Rows from block 4 of a small multi-label image tagger, named by matrix and row number. Each number is 128 + 32 x the weight over its row's rms, rounded and kept within 0 to 255. All counts start at 0. Numbers have three digits each.
After each channel's rows are labels from the 100 images, of 14848, where the channel reaches its highest value: "peak on" is the class under the peak. Only what is clearly more common there than usual is listed. The data: aerial photos of the United States (SatlasPretrain). In brackets: how many of the 100.
# c30: last pointwise conv (model.blocks.4.c3.0.weight, 512x512x1x1), inputs 0-170

c30.453:116160138089156134103133084142115125157132136096139148165117180133141122150124130165121145127204129105160190105131100150128112112134099103120145139118101104146117138163146150082198127187143137122119167150168160152118081103116147092125070069097151124146147133187132134082119150130193096153180086141161108182140166139144150137145190211125195099105096124118081127136125122097137153151189053137118154117150150149109169151095159110063101141091165142167157096146180104118148125109146155084117174140131114131149142127154
peak on: building (26)

c30.240:134143133139103139078110142094065090118132119091117197067116058074072170075056154085236135143101085072140166100199134136095101119150124153107094095119144137132133134135199104086082042054106107178090157150148190144110155103114177203115140103140162113109108141048137121124075141078127056085153109215145093161225110156128118102120110128157119070118094165147122108142143149138175103111080162103184151124120138160155232143084102115162086149169138109149115083113203160188090101129134165163056189114114115173072102132169
peak on: building (28)

c30.25:137124120131119125131095142109165122130078096113155164086089097062118127124104128119165136109090057099102154106156132143101108156161139104158169136169152168124123149100116117110132123134108110151118139096137154071148110121131122153067072155173126072100149152118076125064099158102095140106147138175149115133156130159137099113155144139157135180077115128108109135100169161135157117064120143114186133086140152105152106090104107107126143090126109097134132116124123137159079115156142113125069110143125072132108116076138
peak on: building (30)

c30.136:141084122133168134083119149104153121140102133144144126137112168131167124103094168167187135142129121131095082149139097131137108150123187122128126137158168108102098182148174106088139138197159152126127119137119158150156123164166083122123118140136141095153075139169117127110163145143091115152143169168167148162205197108198107134120150142128136148095126098138127133123095149113132152117138154144135151094093170142140161114127153133122109132114165101144069129148125124138092143126145162118159167165129143123171143090145
peak on: building (30)

c30.348:050172138084091131132145089145102056060130130142148105101127111178170116141140096118177119157151081103159141107167080140159080121094130134120106154088088116123107136116168200180167143130128149157098098122111095122163118107091143167154120143152108114067148128106159149127084135128058201124099122069120064110119102108131019135150114114134121128122097137082141088177081107116149110045150130089095116146091082167100145185140163103121140088114180107120076084097141109081082185084096125121111121158100125113073128164125
peak on: building (61)

c30.415:132105106129057155126092109164152097111078178115080143161078095167126122114125114149121084089118129135128142143117156118164118142091144131099118084049091099099128100119137120183104185094109117094159222143053116128104097139105083143069170130155093080115109116094069098139125090159132116156193095118110092182116103117121141119134103168159059142082079085139105181152073071158155129120148108086076132090108105185129117097116097094111099102053181124111119146110131120131080135133181135070141161110152117119058152149120
peak on: building (50)

c30.393:131096078106135160092109100122176131148142110110093133171159141112131182123118117125060158171079146121161139158145141126172116111087155132104161141083088120166135100157095192101127111175129208090097156149121194116124099134107170104140165112108150181126131099169134181048141081106168121133180086110142101186105128138102165151149199194120108124136137185140091102091159100098160148171104092114138181119130083123102159140081157097121146116068148124155039076154175107167111134101139230119110135125194170095114103121137
peak on: building (61)

c30.495:157134087087112170145167141139154058086159051149145140127115123117122095123120170147098118160109184157111146122151120112137201166112067082110109104135142132159133094097068120154106181102133132070170158151112107123154165113088146021114138121136131157138133123107080104064121173166128112122121130141164062138114151119130111187074123156145123195147118150153085101166144155179167152107171151108126077078159119146098099143140162105101181138138147121107098123136091066129100114052110140166126175152129153145077115100116
peak on: building (66)

c30.396:154147123153091134153119100116139104109121134145057125102124080154148120154109126139150124139097094104072145132128140115125132116094109165087163118115132179085136152107141079126115121112092103121100157158134167161126148135117136178092158131137107162089112127106102091147140116091113117158159137124150057155127136153135067124103135144167111144098140156138120131133145151156127100074137117073150131133063113114112149096138127117150045141102176065131142126135176082152064173058084107132075128116068095119075103171106
peak on: building (30)

c30.460:096164122116106148113128104097169129142140097053128139185146092094175111143131122150153141175103115067109095138126122108135075140126133134129154109139118106114127135118126132099130154142148178132121135138117175079161116126132150122105143164152129140076084110128118110118119159094150135146145159118150119134130161126139120130115168136105119164138140118079118104106109118083128154131122071156093123109113168103117114091200188101101122174120146121144036131125164071133112184129107150109137161159132140128120098111137
peak on: building (50)

c30.156:102146121200104156208099129153119167202112144090082137139094119109118160123155129104083115138143114148158160152132124085169136116122043145090149065154142189108092043145165111159160134110115183097135172097161176180125141085110101142113103131142089109160143145127183184168154102093069176141189152140111160184137103129135142147134168200144151092102123155127107157120127173090147134123148125182164177193141164199150046141097170135145085151044129132112138109137173149174150101177144131144148168122111167092136099140122
peak on: building (28)

c30.503:098141135202150180131093168153165113203069144173131181103145170124159127076109144112056119155194158170101143104127108135119126132106164140122147106101128138096174160167083137124082159144163113101150159121148160184114181131129036107121115103140067075144160150106118152125130132144098095153159178110114137146098126158081133132149128164108149105178137147122168209145104200170159157119139054159096120174155142156136174116125116108158119177161150136172118066152135119101134133103156125154148136207099161135138136127129
peak on: building (33)

c30.430:082073086182126177189113055112169133131098096108085160142139146130094081126140081112155119083085108138083186094204152151110063081107083140032207097151119114138178088155137139138120161069099128165117117100150173109082091099104122139079101150123152107093171144106092119113123119084125157091140137153113083129175086175169142100124130162146070128118147099173121070119121084179203056175106136148129106204135131150160154126092134042115129118097158110131119095133150116186111090132115195149101152147134094091153156118203
peak on: building (31)

c30.110:153064131086135131115122121153114083121097135131139055135154072163095088023084134136107140146155095164171090073099089156074113086134185134143127116104140078146117118088174183110166133108157152126157140182120113100127113118119097117164132148101096143118115079127124102116094117117112108197124122141157209172153147135170094112153114116090152147129095054098118169196095102135110132106143126123103127153153146158095130169097132060136116058059121133121137082151119131106110111087130148121112108164075145158109188123120
peak on: building (63)

c30.333:178125099118159138116098168138098160118131099141146132126093109148173137152153101107153082095053092202151116165161110113160037166117120180174113184069132161120145221175119183188069074144107183100114118153094127102188111126094110126100149154163114157111168182138157138047134106209152220086101131160147146179145108101135182139179114162135097095107167164167139103153152157135117166153164118117180122143091091099152144173122109150166147078132117123086156137133162154146121142091091126149123137124156131111115134113099
peak on: building (26)

c30.404:077144164152093169152128119183154066108095198110082133139137149128151160067130117154128131145086130129164166086126154120098120144110134105124144166129134151186188144139088117092111174101137151099105129162068147127121141128103124160081163107183099104155169156065093101139164090052170107138171119095137097140116120202145117136095126142146079056108101152088127136132155175140150118102049115125139108176111084145132102093150151071175106128084182167149145118120172141119083102101164102117086168171078094134139157140188
peak on: building (60)

c30.163:103118098096137127132112179158137128149165114154173160106152115106109133139144074130143118162134143095131134118091098105098145192195087116117061161068154175126129057085195153173173119133132133151197130150120110090148133062153115120095162173077119132141063160082156135163143127140117175095104218160129151095128122064087162082174099102102131113168173140133096146103158109135101094177100102145113107186133148105099137144113069122149115140141141079072125151155161120095124101138102148080120100077140073161062115158107
peak on: park (41)

c30.83:057135159116169104077126103091141174175046108093068115126073110032108070078108124103161201111105146105160072111128129121072107128124141133144150118077170147103072150181101147149121155138125100089088132059142120088125109109165116185144057118051137092134138041148070116100117129146120121123133085122127162184120099112117152113145174153121119163100103153076084115067130094053105129145066125114134152095166146046146114098121138127098147094133104139127144154094117096154138104152126148139123122129117098106142121109137
peak on: building (35)

c30.76:139102110094105129077103116152145124089093087076152170130156106109132176098071151103211095132130086118150148128200094122183100110098123155106139116111164086112128126147204118096146082156104088135086190089159225084138078075062114150152155096085105077109117129168137160161068125037121100128185118095076131177142062078160113116134186172111174089131177143117102074146106129085176108189104119136166135107118133181098134138100127074111135103102130127124109109135139150133142109060116181129114170105181117069105095085118
peak on: building (36)

c30.497:068163134096123135091140118150104112129152117092077116193110101100129152123117069151111137175108160127174141077147096069158150116145087101127135068129140093078082107125106124101115150155150177110096124145105158104134182084091178051094164124122137131127142114117135066144114139138156183156133145164128139150178112093147141155132120124128105092134120132112114118099099138111129149143141103134128128105100072100092103118175182113128089161082120110111123113089202090158097127122125146149098135174121148119132131136149
peak on: building (51)

c30.124:119119086127087131126125083144142104142153083129124125089118084135113139080117125112158114097078158141107113143140145128121075123136096141173169120141117082149120084125140167161162094141147099128122178069126129015122071155130128141119076143112129139120100126154108080070102147120096136108157137159115109165153125091155110132150148149115139159149159092097130085208127055102142151143136095124100152043091126084105113117138119062160091138107108110154042133121109144156065136102120126046123191130099090139094098134176
peak on: building (51)

c30.276:106120126149134091156083091139137142152145065139082131108158152162084110120093095066120087099177143139155126103141089157137187093212092122079180050089112108131057084164132113088138135107162135156123155053132129126102123114165115106138159180084141138178088107092122171121147154138135102142134147132093137173188070100186134094124088113168134144128165164148136160124124109157130140152093141078140162158126170087127148073168088116130159100101163101151121121146158124114113082163165180150135137146155173142078086147157
peak on: building (35)