Rows from block 4 of a small multi-label image tagger, named by matrix and row number. Each number is 128 + 24 x the weight over its row's rms, rounded and kept within 0 to 255. All counts start at 0.
After each channel's rows are labels from the 100 images, of 14848, where the channel reaches its highest value: "lies over" is the class under the peak. Only what is clearly more common there than usual is listed. The data: aerial photos of the United States (SatlasPretrain). In brackets: how many of the 100.
# c30: last pointwise conv (model.blocks.4.c3.0.weight, 512x512x1x1), inputs 171-341

c30.393 [127  99 173 153 119  97 141 112 115 160 132 155 113 135 118 119  82  65 169 103 147  93 160 160 158  94 177 150 109 135 112 132 147 119 188 108 148 138 166 122  96 135 151 118  92 170 132 135 151 111 129 105  94 127 100 103 160  90 127 138 104 109 115 153  79 137 131 121 137 128 114 138 105 152 143 124 103 142 144 153 124  93 136  96 149 158 126 111 132 127 107 131 145 124 113 112 120 132 131 145 122 129 158  82 150 135 136 139 157 101  83 126 134 102 150 152 123 117 119 160 127 121 125 110 152 107  88 160 128 150 106 150 130 140 144 119 136 137  94 135  79 132 131 156 134 154 118 129 135 149 106 114 136 146 141 121  92 145 118 148 108 155 132 121  99  99 121 155 102 180 132]
lies over: building (61)

c30.40 [117 110 140 106 158 110 159 124 171  82 121 112  96 120 119 139 174 124 135 125 134 116 103 139 152 171 146 128 115 165 124  98 131 107 141 129 136 182 136 154 112 123 131 133  75 134 100 109 139  95 198 145 167 128 134  96 102 152 123  95 111 120 124 123 114 126 119  87 114 179 112 126 171  95 107 138 104 112  90 137 163 142  96 124 177 123 126 106 143 133  96 162 134 130 137 147 128 141 106 156 105  89 143 134 118  96 137 120 133 134 118 119 128 119 122 129 106 133  90  99 129 130 134 130 147 147 128 131 134 144 129 105 106 112 123  95 141 103 110 139 100 124 108 117 112 116 118 134 100 114 135 121  77 140 147 145 136  94 106 113 146 119  96 132 131  70 154 122 117 129 138]
lies over: crop field (26)

c30.477 [122 166 102 104 125 114 133 147 160 117 129 130 158 125 142 143 126 101 140 121 122 152 134 152 136 181 151 123 146 163 162 109 148  80 134 154  95 118 142 104 119 113 146 129 172 166 147 107 123 144 137 114 109 161 126 155 118 133  85 150 130 109 133 126 102 131 126 138 127 146 129 106 127 142 132 119  99 126 168 107 132 154 146 139 177 104 129 134 103 125 131 107 135  57 137 121 145 140 142 129 118 142 148  98 134 159 105  86 100 134 122 132 113 120 135 142  96  75 112 162  94  89 160 154  81 128 111  97 144 162 118 141 132  95  80 120 165 114 129 133 139 116 108 121 114 119  77 156 106 123 114 103 145 127 143 152 132 126  97  97 125 108 123 125 129  81  88 126 141 130 103]
lies over: crop field (29)

c30.226 [ 64 102 126 100 134 128  90  97 162 137 152 107 105  83 100 121 185 124 147 108 121 113 157 146 152 137 120 108 104 155 126  86 105 146 130 181 108 159 137 124  83 107 118  69 123 139 128 113 101 110 128 141 155 113 113 135 100 162 111 117  94 107 129 167 122 133  87 129 123 136 127 110 150 100 107  94 116 153 128 110 141 143 106 101 134 105  97 147 162 124  93 116 138 132 155  83  89  85 115  80 166  82  97 169  82 131 130 117 108 118 133 127 124 113 135 102  93  85 106 122 140 129 100 128 104 165 163 146 130 152 117 139 153 127 126 139 149 146 134 148 134 126 135 101  96 108  84 101 130 101 120 120 136  87 151  89 142  83 100  94 138  54  73 126 145  66 115 118 109 129 121]
lies over: crop field (50)

c30.195 [ 97 115 134 142 152 135 137 148 118 101 137 123 133  50 111 137 163 155 111 101 152 131 134 113 135 127 106 110 130 149 163 123  86 147 129 135  81 131 130 123  99  82 131 145 134 135  97 135 146 122 137 131 150 102 134 134 111 172 142 118 121 146 117  93 122  74 120 118 110 112 141 150 156  99  80 135 151  90  71 152 125 120 136 123 125 118  99 113 139 132 109 110 118 128 145 140 138 142 117 121 146 120 133 169 129 150 150 116 176 153  96 119 141 111 137 143  99 141 137 143 122 120 113 145 135 140 166 130 101 132 140 135  99 122 179 138 160 151 154 160 116 121 153 130 121  99 127  85 104 146 122 152  96 108 128 119 148 157 145 100 166 127  93 145 150 132 116 139 121 124 179]
lies over: crop field (51)

c30.190 [124 111  98 121 122 105 131 109 164 140 126 114 154 104  84 113 130 104 140  96 128 138 104 134 109 131 128 135 134 155 116 135 123 127 141 140 124 129 116 145 142 154 135 150  84 140 155 129 115 139 106 185 149 142 144  85 114 143 108  80 137 113 146 153 135 149  97 171 143 145 139 117 143 106 140 148 134 104 154  76 123 156 108 118 146 146 145  91 116 141 145 158 104 165 147 136 108 145  96 130 125 134 121 170 121  95  87 135 119 135  95  94 134 131 102 141 151 146 132  72 133  83  80 129 101 124 133  90 102  87 124 118 102 142 141 139 156 145 146 110 133 134 167 133 146 146 118  96 182 135 156  71 152 126  99 143 119 153 156 128 175  92 116 102 107  92 116 144 139  92  86]
lies over: park (28)

c30.485 [123 151 164 140 106 134 101 127 136 134 128 139 145 169 131 128 130 104 104 139 170 110 121 160 147 126 137  92 131 153 119 129  71 125 151  86  92 109 102 139 171 132 122 106 129 112 147 124 127 138 113 133 111 138 114 130 144 120 132 164  93 128 153 105 166 138 103 137 130 112  57 108 141 171 125  95 127 155 127 115 138 113 144 140  84 104 102 105 141  95 143 116 110 123 133 129 134  95 179 140 112 131 154 145 121 121 121 121 125 145 148 162  99 124 128 124  87 111 122 112  86  99 131 147 135 158 137 141 129 105 115 143 147 124 113 156 138 120 125 168 138 138  94 124 127 167 120 151 114 104 168 129  91  87 120 131 122 117 126 150  92 122 130 136 152 123 122  91 127  92 134]
lies over: crop field (29)

c30.260 [152 135 121 142 116 116 163 151 129 102 144 115 155 106  83 154 129 124 152 115  85 112 103 148 102 142 128 154 123 181 139 134 145 124 120 192 135 114 131 125  91 156 154 131 126 158 134  88 135 134 118 134  85 125  99 107 130 128  85 126 111 160  96 119  69 120 131 154 149 135 120  84  68 151  91 143 114 170 168  88 128 176 119 132 150 111 125 143 152 132 129 146 171 125 143 146 142 145 144 151 172 103 162 136 111 127  98 111 110 135 158 126 116 156 105 169 103 134  99 149  72 104 164 152  87 125 157  93 108 146 169 110 122 108  92 101 110 125 120  92 160 143  62 113 140 122  68 156 120 119 150 133 138 159 113 137 122 115 112 114 115 111 139 123 101 131 111 158 179 147 141]
lies over: crop field (26)

c30.5 [137  90 135 141 116 136 147 117 145 167 130 139 172 141  86 112 112 105 157  83 123 135 129 153 142 148 135 181 115 153 104 139 128 138 157 192 163 135 149 128 132 158 120 118 109 182 126 113 176 144 150 161 130 132 117  99 135 130 123 163  93 164 114 157 115 155 127 155 137 106 135 103 132 140 105 141 125 150 150  80 128 150 121 127 152 130 139 149 172 123 120 154 137 118 136 133 119 156  97 151 156 145 161 143  68 115 108 148  95 138 171 119 105 141 139 134 107 105 115 131 114 162 140 189 100 122 154 126  71  90 133 137 123 145 117 104 136 137 110  98 118 164 120 126 115 118  66 130 136 117 124 105 138 130 137 115 116 165 123  94 135 105 132 100 125 112 128 155 157 105 100]
lies over: building (48)

c30.486 [139 101  91 167 130 176 159 161  79  93 144 187 118 158 109 104 144 114 122 118 100 142 132 155 161 142 170 140 112 143 105 166 153 116 174 112 151 117 114 132 118 164 124 154 133 138 148 127 145 137 173 133  98  93 117 140 139 133 138 142 115 135  87 148  85 170 157 146 157 116 111 110 135  97 153 147 142 165 121 142 132 105 181 126 101 130 128 170 194 111 142 135 123 157 125 142 155 178 119 143 118 148 128  77 119 111 117 148  96 159 165 132 101 129  72 161 106 128 113 127 161 131  86 156  88 108  86 147 117  99 152 119 122 120 114 110 125 139 100 142 122 137 144 121 123 134  91 120 143 127 125 117 145 143 166 150 114 184 143 142  87 115 141 114 139 137 126 149 128 131 101]
lies over: building (36)

c30.27 [129 112 115  86 106 138  76 134  65 161 110 159 149 117 126 147 110 151 122 141 113 132 108 139 122 148 148 124 111 100 146 147 149 134 122  95 118  93 108 127 150 137 109 114 110 144 160 123 175 117  96 137 127  95  98 136 129 118 106  77 141 142 132 157  86 142 136 109 118 140  82 144  91 122 130 142 124  97 113  78 103 150 111  90 114 159 121  98 107 125 120 161 128 140  91 111 130  90 100 126 131 135 127 102 105 114 112 137 126 168 102 136 115 118  70 103 177 142  75 104 137 104 106 137  99 106  77 144 155 121 104 127 134 122 193 141 121 102  93 145 103 179 131 168 176 147 128 111 187 131 146 125 154  88 133 117 129 155 163 116 103 137 129 117 105  92 105 149 101 139 113]
lies over: park (34)

c30.181 [ 78  68 152 123 133 116 135 146 105 128 104 157 156 153 123 133 139 119 126 145 148 136 117 114 113 154 148 138 123 139 129 180 100 134  97 142  72 141 115 121 160 123 141 134 138 156  80 114 161 162 155 154 142 139 169 148 137  99 139 128 114 155 162 114 134 162 160 119 131 137 105 109 139 168 111 120 128 133  99 117 123 157 117 144 133 111 154 142 106  87 117 108 142 105 136 131  89 119 129 153 147 110 146 133 119 149 121  90 153 160 148 177 111 138 138 141 114 138 121 140 129 121 156 107 132 138 152 102 121 137 120  88 119  68  88  74 123 102 125 127  90 130 110 128 119 106 127 156 103 129 139 152 104 162 126  99 108 152 139 131  91 164 145 125 126 112 124 160 111 135 107]
lies over: crop field (43)

c30.356 [161 149 109 132 133  96 138 133 125 156 137 146 143  91  99  90 104 108 119 154 126 120 161 105 130 135 111 163 135 158 113 109 113 174 133  87 133 145 164 118 152 121 122 139 136 120 144 109 126 126 103 128 154 129 140  86  99 134 102 159 149 129 149 155 138 141 114  99 151 150 153 185 134 168 147 129 104 113 133 136 149 108 140 117 154 162 142 133 123 147 144 155  72 125 133 143 118 101 130 133 142 134 143 120 188  87 118 137 147 143 122 115 134 136 124 127 161 130 150 110 121 146 124  89 107 119  66 119 163 125 111 114 103 117 153  98 152 133 130 149  75 105 180 150 133  83 149 113 152 145 119 140 139 112  97 110 134 151 150 123 146 115 178  87  99 159  89 136  93 116 116]
lies over: building (54)

c30.422 [148 104 110 161 140 118 169 139 129 125 132 138 141 103 137 155 200 105 111 109 142 129  96 102 164 105 107  87 111 140 137 146  71 162 130 147  63 113 109 123 100 100 125 148 109 170 135 122 176 141 163 145  96 116 104 140  89 155  82 138 123 102 183 117 129  98 103 188 121 115 137 121 161 145 160 153  94 120 119  93 110 151 140  98 100 116 145 125 117 105 133 131 172 138 108 153  80 162 138 159 150 125 163 120 140 107  99 123 134 103 144 150 105 141  78 120  91 147  78 105 162 125 109 198 133  96 129 102 137 131 138 118 142 112 110 112 145 125 127 150 130 169 140 104 108  97 130 116 149 130 152 122 109 136 136 134 133 138 115 107 131 113 105 116 117 125 122  98 101 130 129]
lies over: crop field (28)

c30.349 [157  95 116 135 109 158 138 126 110 121 144 117 127 111 102 119 122 152  80 127 120 159 135  80 142 131 129 112 118  96 102 106 156 189 127 111 105 152 173 132 150 169 177 107 114 124 115 133 142 114 129  88 102 131 113 137 125 114 148 120 121 100 162  84 158 133 162  85 126 110 125 119 133 150 100 197 134 129 107 126 106 107 135 103 121 109 114 111 132  92 111 138  99 123 100 120 134 148 103 131 155 147 169  94 103 105 100 121 118 117 137 107 102 156 113 146  91 141  91 126 125 140 125 160 130 102 130 105 116 138 121 131 132 123  86  66  97 141  78 137 149 113  92  86  99 120 101 105 111 111 101 106 151 114 122 127 103 110 116 110 114 116 108 124 125 155 114 118 134 173 110]
lies over: crop field (26)

c30.447 [114 141 150 124 119 118 114 117 130 147 102 123 133 158 155 152 132 162 131 137 119 146 101 144 135 131 155  91 144 147 155 139  98  94 139 125  98 148 154 121 157 102 105 100 126 118 110 119 122 151 120 102 148 149 130 130 118  90 110 139  98 126 132 113 123 123 141 105 122 109 101  96 129 166 114 134 120  79 145 100  99 125 133  89 105  78 121 128 131 119  91 154  93 122 109 124  87 103 134 123 114  96 157  93 116 124 127 106 116 132 125 118 131 127 116  91 142 112  90  96 114 121 121 166 154 117 105 100 143 135  94  79  98 118 124 130  85 125 131 150 165 120 163 123 113 116 141 105 100 112  87 150 130 112 135 137 135 109 152 130 121 100 106 137 161 120 120  62 142 117 131]
lies over: crop field (45)

c30.333 [113 113 155 122  94 148 130 131 122 115 100 129 142 115 117 137 140 116 124  95 154 150  93 118 120 113 117 112 151  98 127 157 127 117 140 124 102 127 133 111 138 134 146  86 126 147 107 142 146 111 156 131 124 139 141 143 159  98 153 149 145 135 143  98 161 112  91 107 137 108 137 121 143 121 134 140 126 121 128 101  81 121 136 111 122 163 111 144 114 103 130 100 106  89  81 127 147 132 139 114 108 131 145 120 120 129 142 136 123 137 126 127  93 116 129 119 106 132 101 118 136 108  95 132 114 100 162  74 147 132 137 148 154 108 137 122 119 129 122 129 165 108 125 129 108 123  86 136 120 125 135 138 155 122  95 154 126 173 113 121 131 133 117 131 153  95 119 129 116 127 133]
lies over: building (26)

c30.407 [110  99 145 130 125 106 125 118 135  87 159 110 149 101  85 140 146 138 118 121 107 110 107 147 143 134 135 113 127 124 130 136  87 162 137 139 105 140 109 127 106 149 158 113  82 110 117 103 151 128 117 184 122 132 143 136 110 142 134 132 124 159 131 118 109 148 104 140 107 138 126 119 145 158 134 140 102 140 144 103 134 156 106 121 114 129  88 156 153 137 137  91 159  94 143 100 128 138 123 138 158  89 151 181  84 142 118  85 169 158 109 166 140 166 145 140 139  91 112 159  95 166 126 153 124 136 161 121 130 172 130 102 123  91  86 117 145 106 135 134 110  90 118 115  95 104 126 126 120 121 109 147  77 111 145 108 134 103 136  82 127 101  84 133 161 117 112 120 123 179 148]
lies over: crop field (29)

c30.391 [135 138 113 165 120 155 134 133 132 124 117 159 110 132 124  86 155 133 116 109 149 124 132  83 169 159 135 142 123  82  83  85 175 137 122  78 135 108 137  89 105 146 151 154 103 126 124 120 125 108 127  82 110 103 114 130 134 105 108 147 159 136 138 177 129 133 129 108 120 112 169 142 116 149 183 178  77 144 121 146 107 115 160 124 100 119 165 150  91  96  91 114 178 143 123 152 119 116 117 119 110 144 119 151 132 107 113 157 136 143 156 118 103 127 115 107 108 137 130 142 135 138 135 109 146 120  98 155  98 110 102 123 119 129 145 125 114 171 105 115 116 123 100 137 146 118 122 146 125 118 157 127 143 116 133 102 151 162 162 138 109 106 166 103 131 126 118 147 146 131 110]
lies over: building (54)

c30.76 [156 114  98 129 100 137 139 115 116 119 142 119 103 160 116 125 117  90 143 150 152 100 124 119 136 129 118 104  90 140 141 140 141 111 168  87 140  96 134 111  86 126 127 147  98  98 119  98 156 116 152 102 130 141 116  89 128 121 126 124 100  92 147 128 116 115 145 162 108 135 120 115 124 119 124 116 144 160  83 149 126 138  96 106 143 145  82 115 128 133 134 155 123 123 133 192 137 158 145 138 130 166  95 133 151 119 130 100 126  99 132 127 126 158 126 151  90 100 127 134  99  72 170  97 128 128 117 133 127 147 143 193 116 101 103 122  95 140 100 119 117 147  61 147 103 149  82 106 160 100 132 164 119 153 151 170 133 106 108 116 128 138 139 112 124 157 120  95 112 173 144]
lies over: building (36)

c30.25 [139 149 108 115 112 152 128 106 127 137 112 115 107 133 146 132 109 168 131 104  89 127  96 113 146 137 112 123  98 109 120 109 112 125 136 132  97  95  98 127 122 144 104 127 157 153 123 131  86 140 102 140 118 105 128 123 128 112  91  70 112 136 132 141 113 103 137 109  87 127 101 124 125 105 112 122 121 134 129 100 115 123 114 103 111 127  83 135 119 113  78  93  87 162 128 122 127  77 109  84 183 105 111 101 107  95  88 136 122  66 145 125 133 113  78  63 128 142 133 109 152 125  78 123 148 110 106 109 123 120 139 125 125 127 106 168 119 111  77 126  99 168  94 149 147 140 115  93 152  83 115 115 103 117 146 112 101 104 119  89 112  99 125 109 104  82  91  30 131  90 116]
lies over: building (30)

c30.78 [139 159 115 135 151 147 159 140 150 126 160 106 159  95 107 172 133 116 120 114  82 126  83 179  96 156 132 121 135 155 162 136 153 148 148 152 149 113 129 147  84 142 154 133 122 134 132 152 152  98  96 134  89 142 119 115 142 138  97 162 130 159  99 131  81 139 105 126 134 142 100  99 130 155  93 123 109 158 138 111 125 155 163 131 128 122 105 154 151 144 124 132 145 134 169 151  97 144 113 131 119  96 165 139 118 123 101 110 135 165 121 105 141 144 133 120  74 113 116 144 114 119 143 201 122 108 176 108 123 167 142 116 115 114 166 124 138 159  97 144 111 125 121 116 157 122 104 137  96 117 127 134 136 109 137  87 115 121 109  94 162 101  78 118 101  90 140 151 146 153 180]
lies over: crop field (45)

c30.365 [ 99 136 117 145 107 132 155 118 125 128 155 100 146  84  93 156 139  94  93 125 125 143 152 119  82 131 146 103 128 116 144 154 113 104 123 149 121 119 143 113 147 187 166 118 102 127 105  89 155 144 123 132 112 131 125  96 110  99 142 113 109 118 139  93 149 137 142 149 124 141 109  96 133 153  91 204 166 114 143  81 105 156 123 122 126 120 156 161 133 119 161 134 107 112 127 124 122 145 104 130 118 134 166 105  89 109 117 138 101 140 135 114 119 138 123 129 118 130  72 106  93 122 102 145  71 109 158  69  98 144 140  76 104 141 114 101 107 113 116 161 142 115 117 100 112 134 110 103  94 103 127 119 144 153 115 169 116 164 135 130 110  75 132 113 134  98 106 134 141 149 118]
lies over: crop field (48)

c30.345 [144 137 117 124 116 108 118 104 152 152 110 143 122 112 136 116  97  83 108  78 104 102 137 121 147 111 123 133 108 113 133 158 117 123 114 137 103 102 130 125 167 101 128 162 148 122 163 125 169 139 103 129 105 152 146 135  97 110 134 147 115 155 159 146 133 145 142  96 156  96 124 163  86 162 157 124 144 111 166 137 129  96 141 139 142  75 140 139 143 117 102 133  88 105 137 156 141 141 157 144 129 114 157 106 138  82 126 131 140 155 125 146 127 147 128 133 169 104 132 144 116 142 155 126 146 100 103 139 136 136 125  97  95 149  92  97  99 114 143 176 126 130 203 142 111 113 125  94 155  99 124  97 112 140 160 139 101  86 124 124 114 126 117 150 131 128 105  93 131 157 129]
lies over: park (32)

c30.396 [125 142 103 129 114 124 131 147 128 111 129 151 111 170 129  72 120 140  92 158 163 155 146 115 105 124 119 100 131 104  79 162 141 167  89 120 126 154 131  92 124 116 152 139 117  87 132 144 160 130 143 124 124  92 107 111 128 118 114 111 145 138 115 129 113  72 141 141 107 107 130 131  87 140 128 143  96  65 116 122 101 159 134 128 125 154 140 111 131  73  93 146 148 130 136 117 117 166 141 126 134 174 159 116 103 116 149 141  64 146 140 131  79 112 107 149 120 119 152 150 104 111 140 112 120 136 135 136 152  94 115 125  95 137  95 116 110  96 153 111 121 101 122 130 144 140 114  90 168 120 154 128 153 139  89 135  96 134 145 118 105 130 170 112  65 144 110 107 145  79 116]
lies over: building (30)

c30.141 [122 131 107 122  97 127 151 125 102 105 129 126 145 157 115 135 110 122 129 102 100 131  68 131  88  96 137 136 114 143 122 177 140 156 154 156 160 119 120  85 117 166 161 120 106 126  95 153 158 158 130 180  99  94 123 167 111  84 135  89  80 146 104  87 131 150 122 162 126 116 123 155 170 136 117 122 137 121 136 112  80 142 115 123  64 128 145 112 136 120 131 139 159 137  72 128 120 124 112 149 148 131 135 104 130  94 119  98 118  58 104 140 135 132 125 163 138 129 117 139 120 118 109 139 139 129 131 121 143 119 136 133 156  96 129 106 170  97 103 129 126 181  84 131 115 118 119 130 130 101 141  93 114 159 123 140 104 157  88 123 139 116 145 104 107 175 112 179 157 121 114]
lies over: building (36)

c30.320 [130 113 108 136 134 134 147 121  93 119 117 134 104 155 115 107 137 120 136 163 116 136  99 134 113 163 127 109 100 133  97 105 121 124 141 147 103 146 129 135 101 120 120 129 158 160 125 113 152 141 140 125 112 119 109 123 147  99  92  99 137  54 150 106 134 123 151 138 147 102 126  94 132 142 129 142 144 140 127 144 144  98 149  96 137 100 133 140 133  92 107 159 119 128 116 136 151 128 165 117 135 132 150 111 125 147 111 133 133 143 131 131 112 122 114 122 121 132 113 126 151 115 111 131 125  96 157 108 122 138 106 152 124 120 112 114 108 111 129 126 150 150 125 114 139 117 116 138 155  78 146 109 113 100 161 149  96 133 120 143 118 136 126 122 109 119 124  94 129 135  63]
lies over: crop field (31)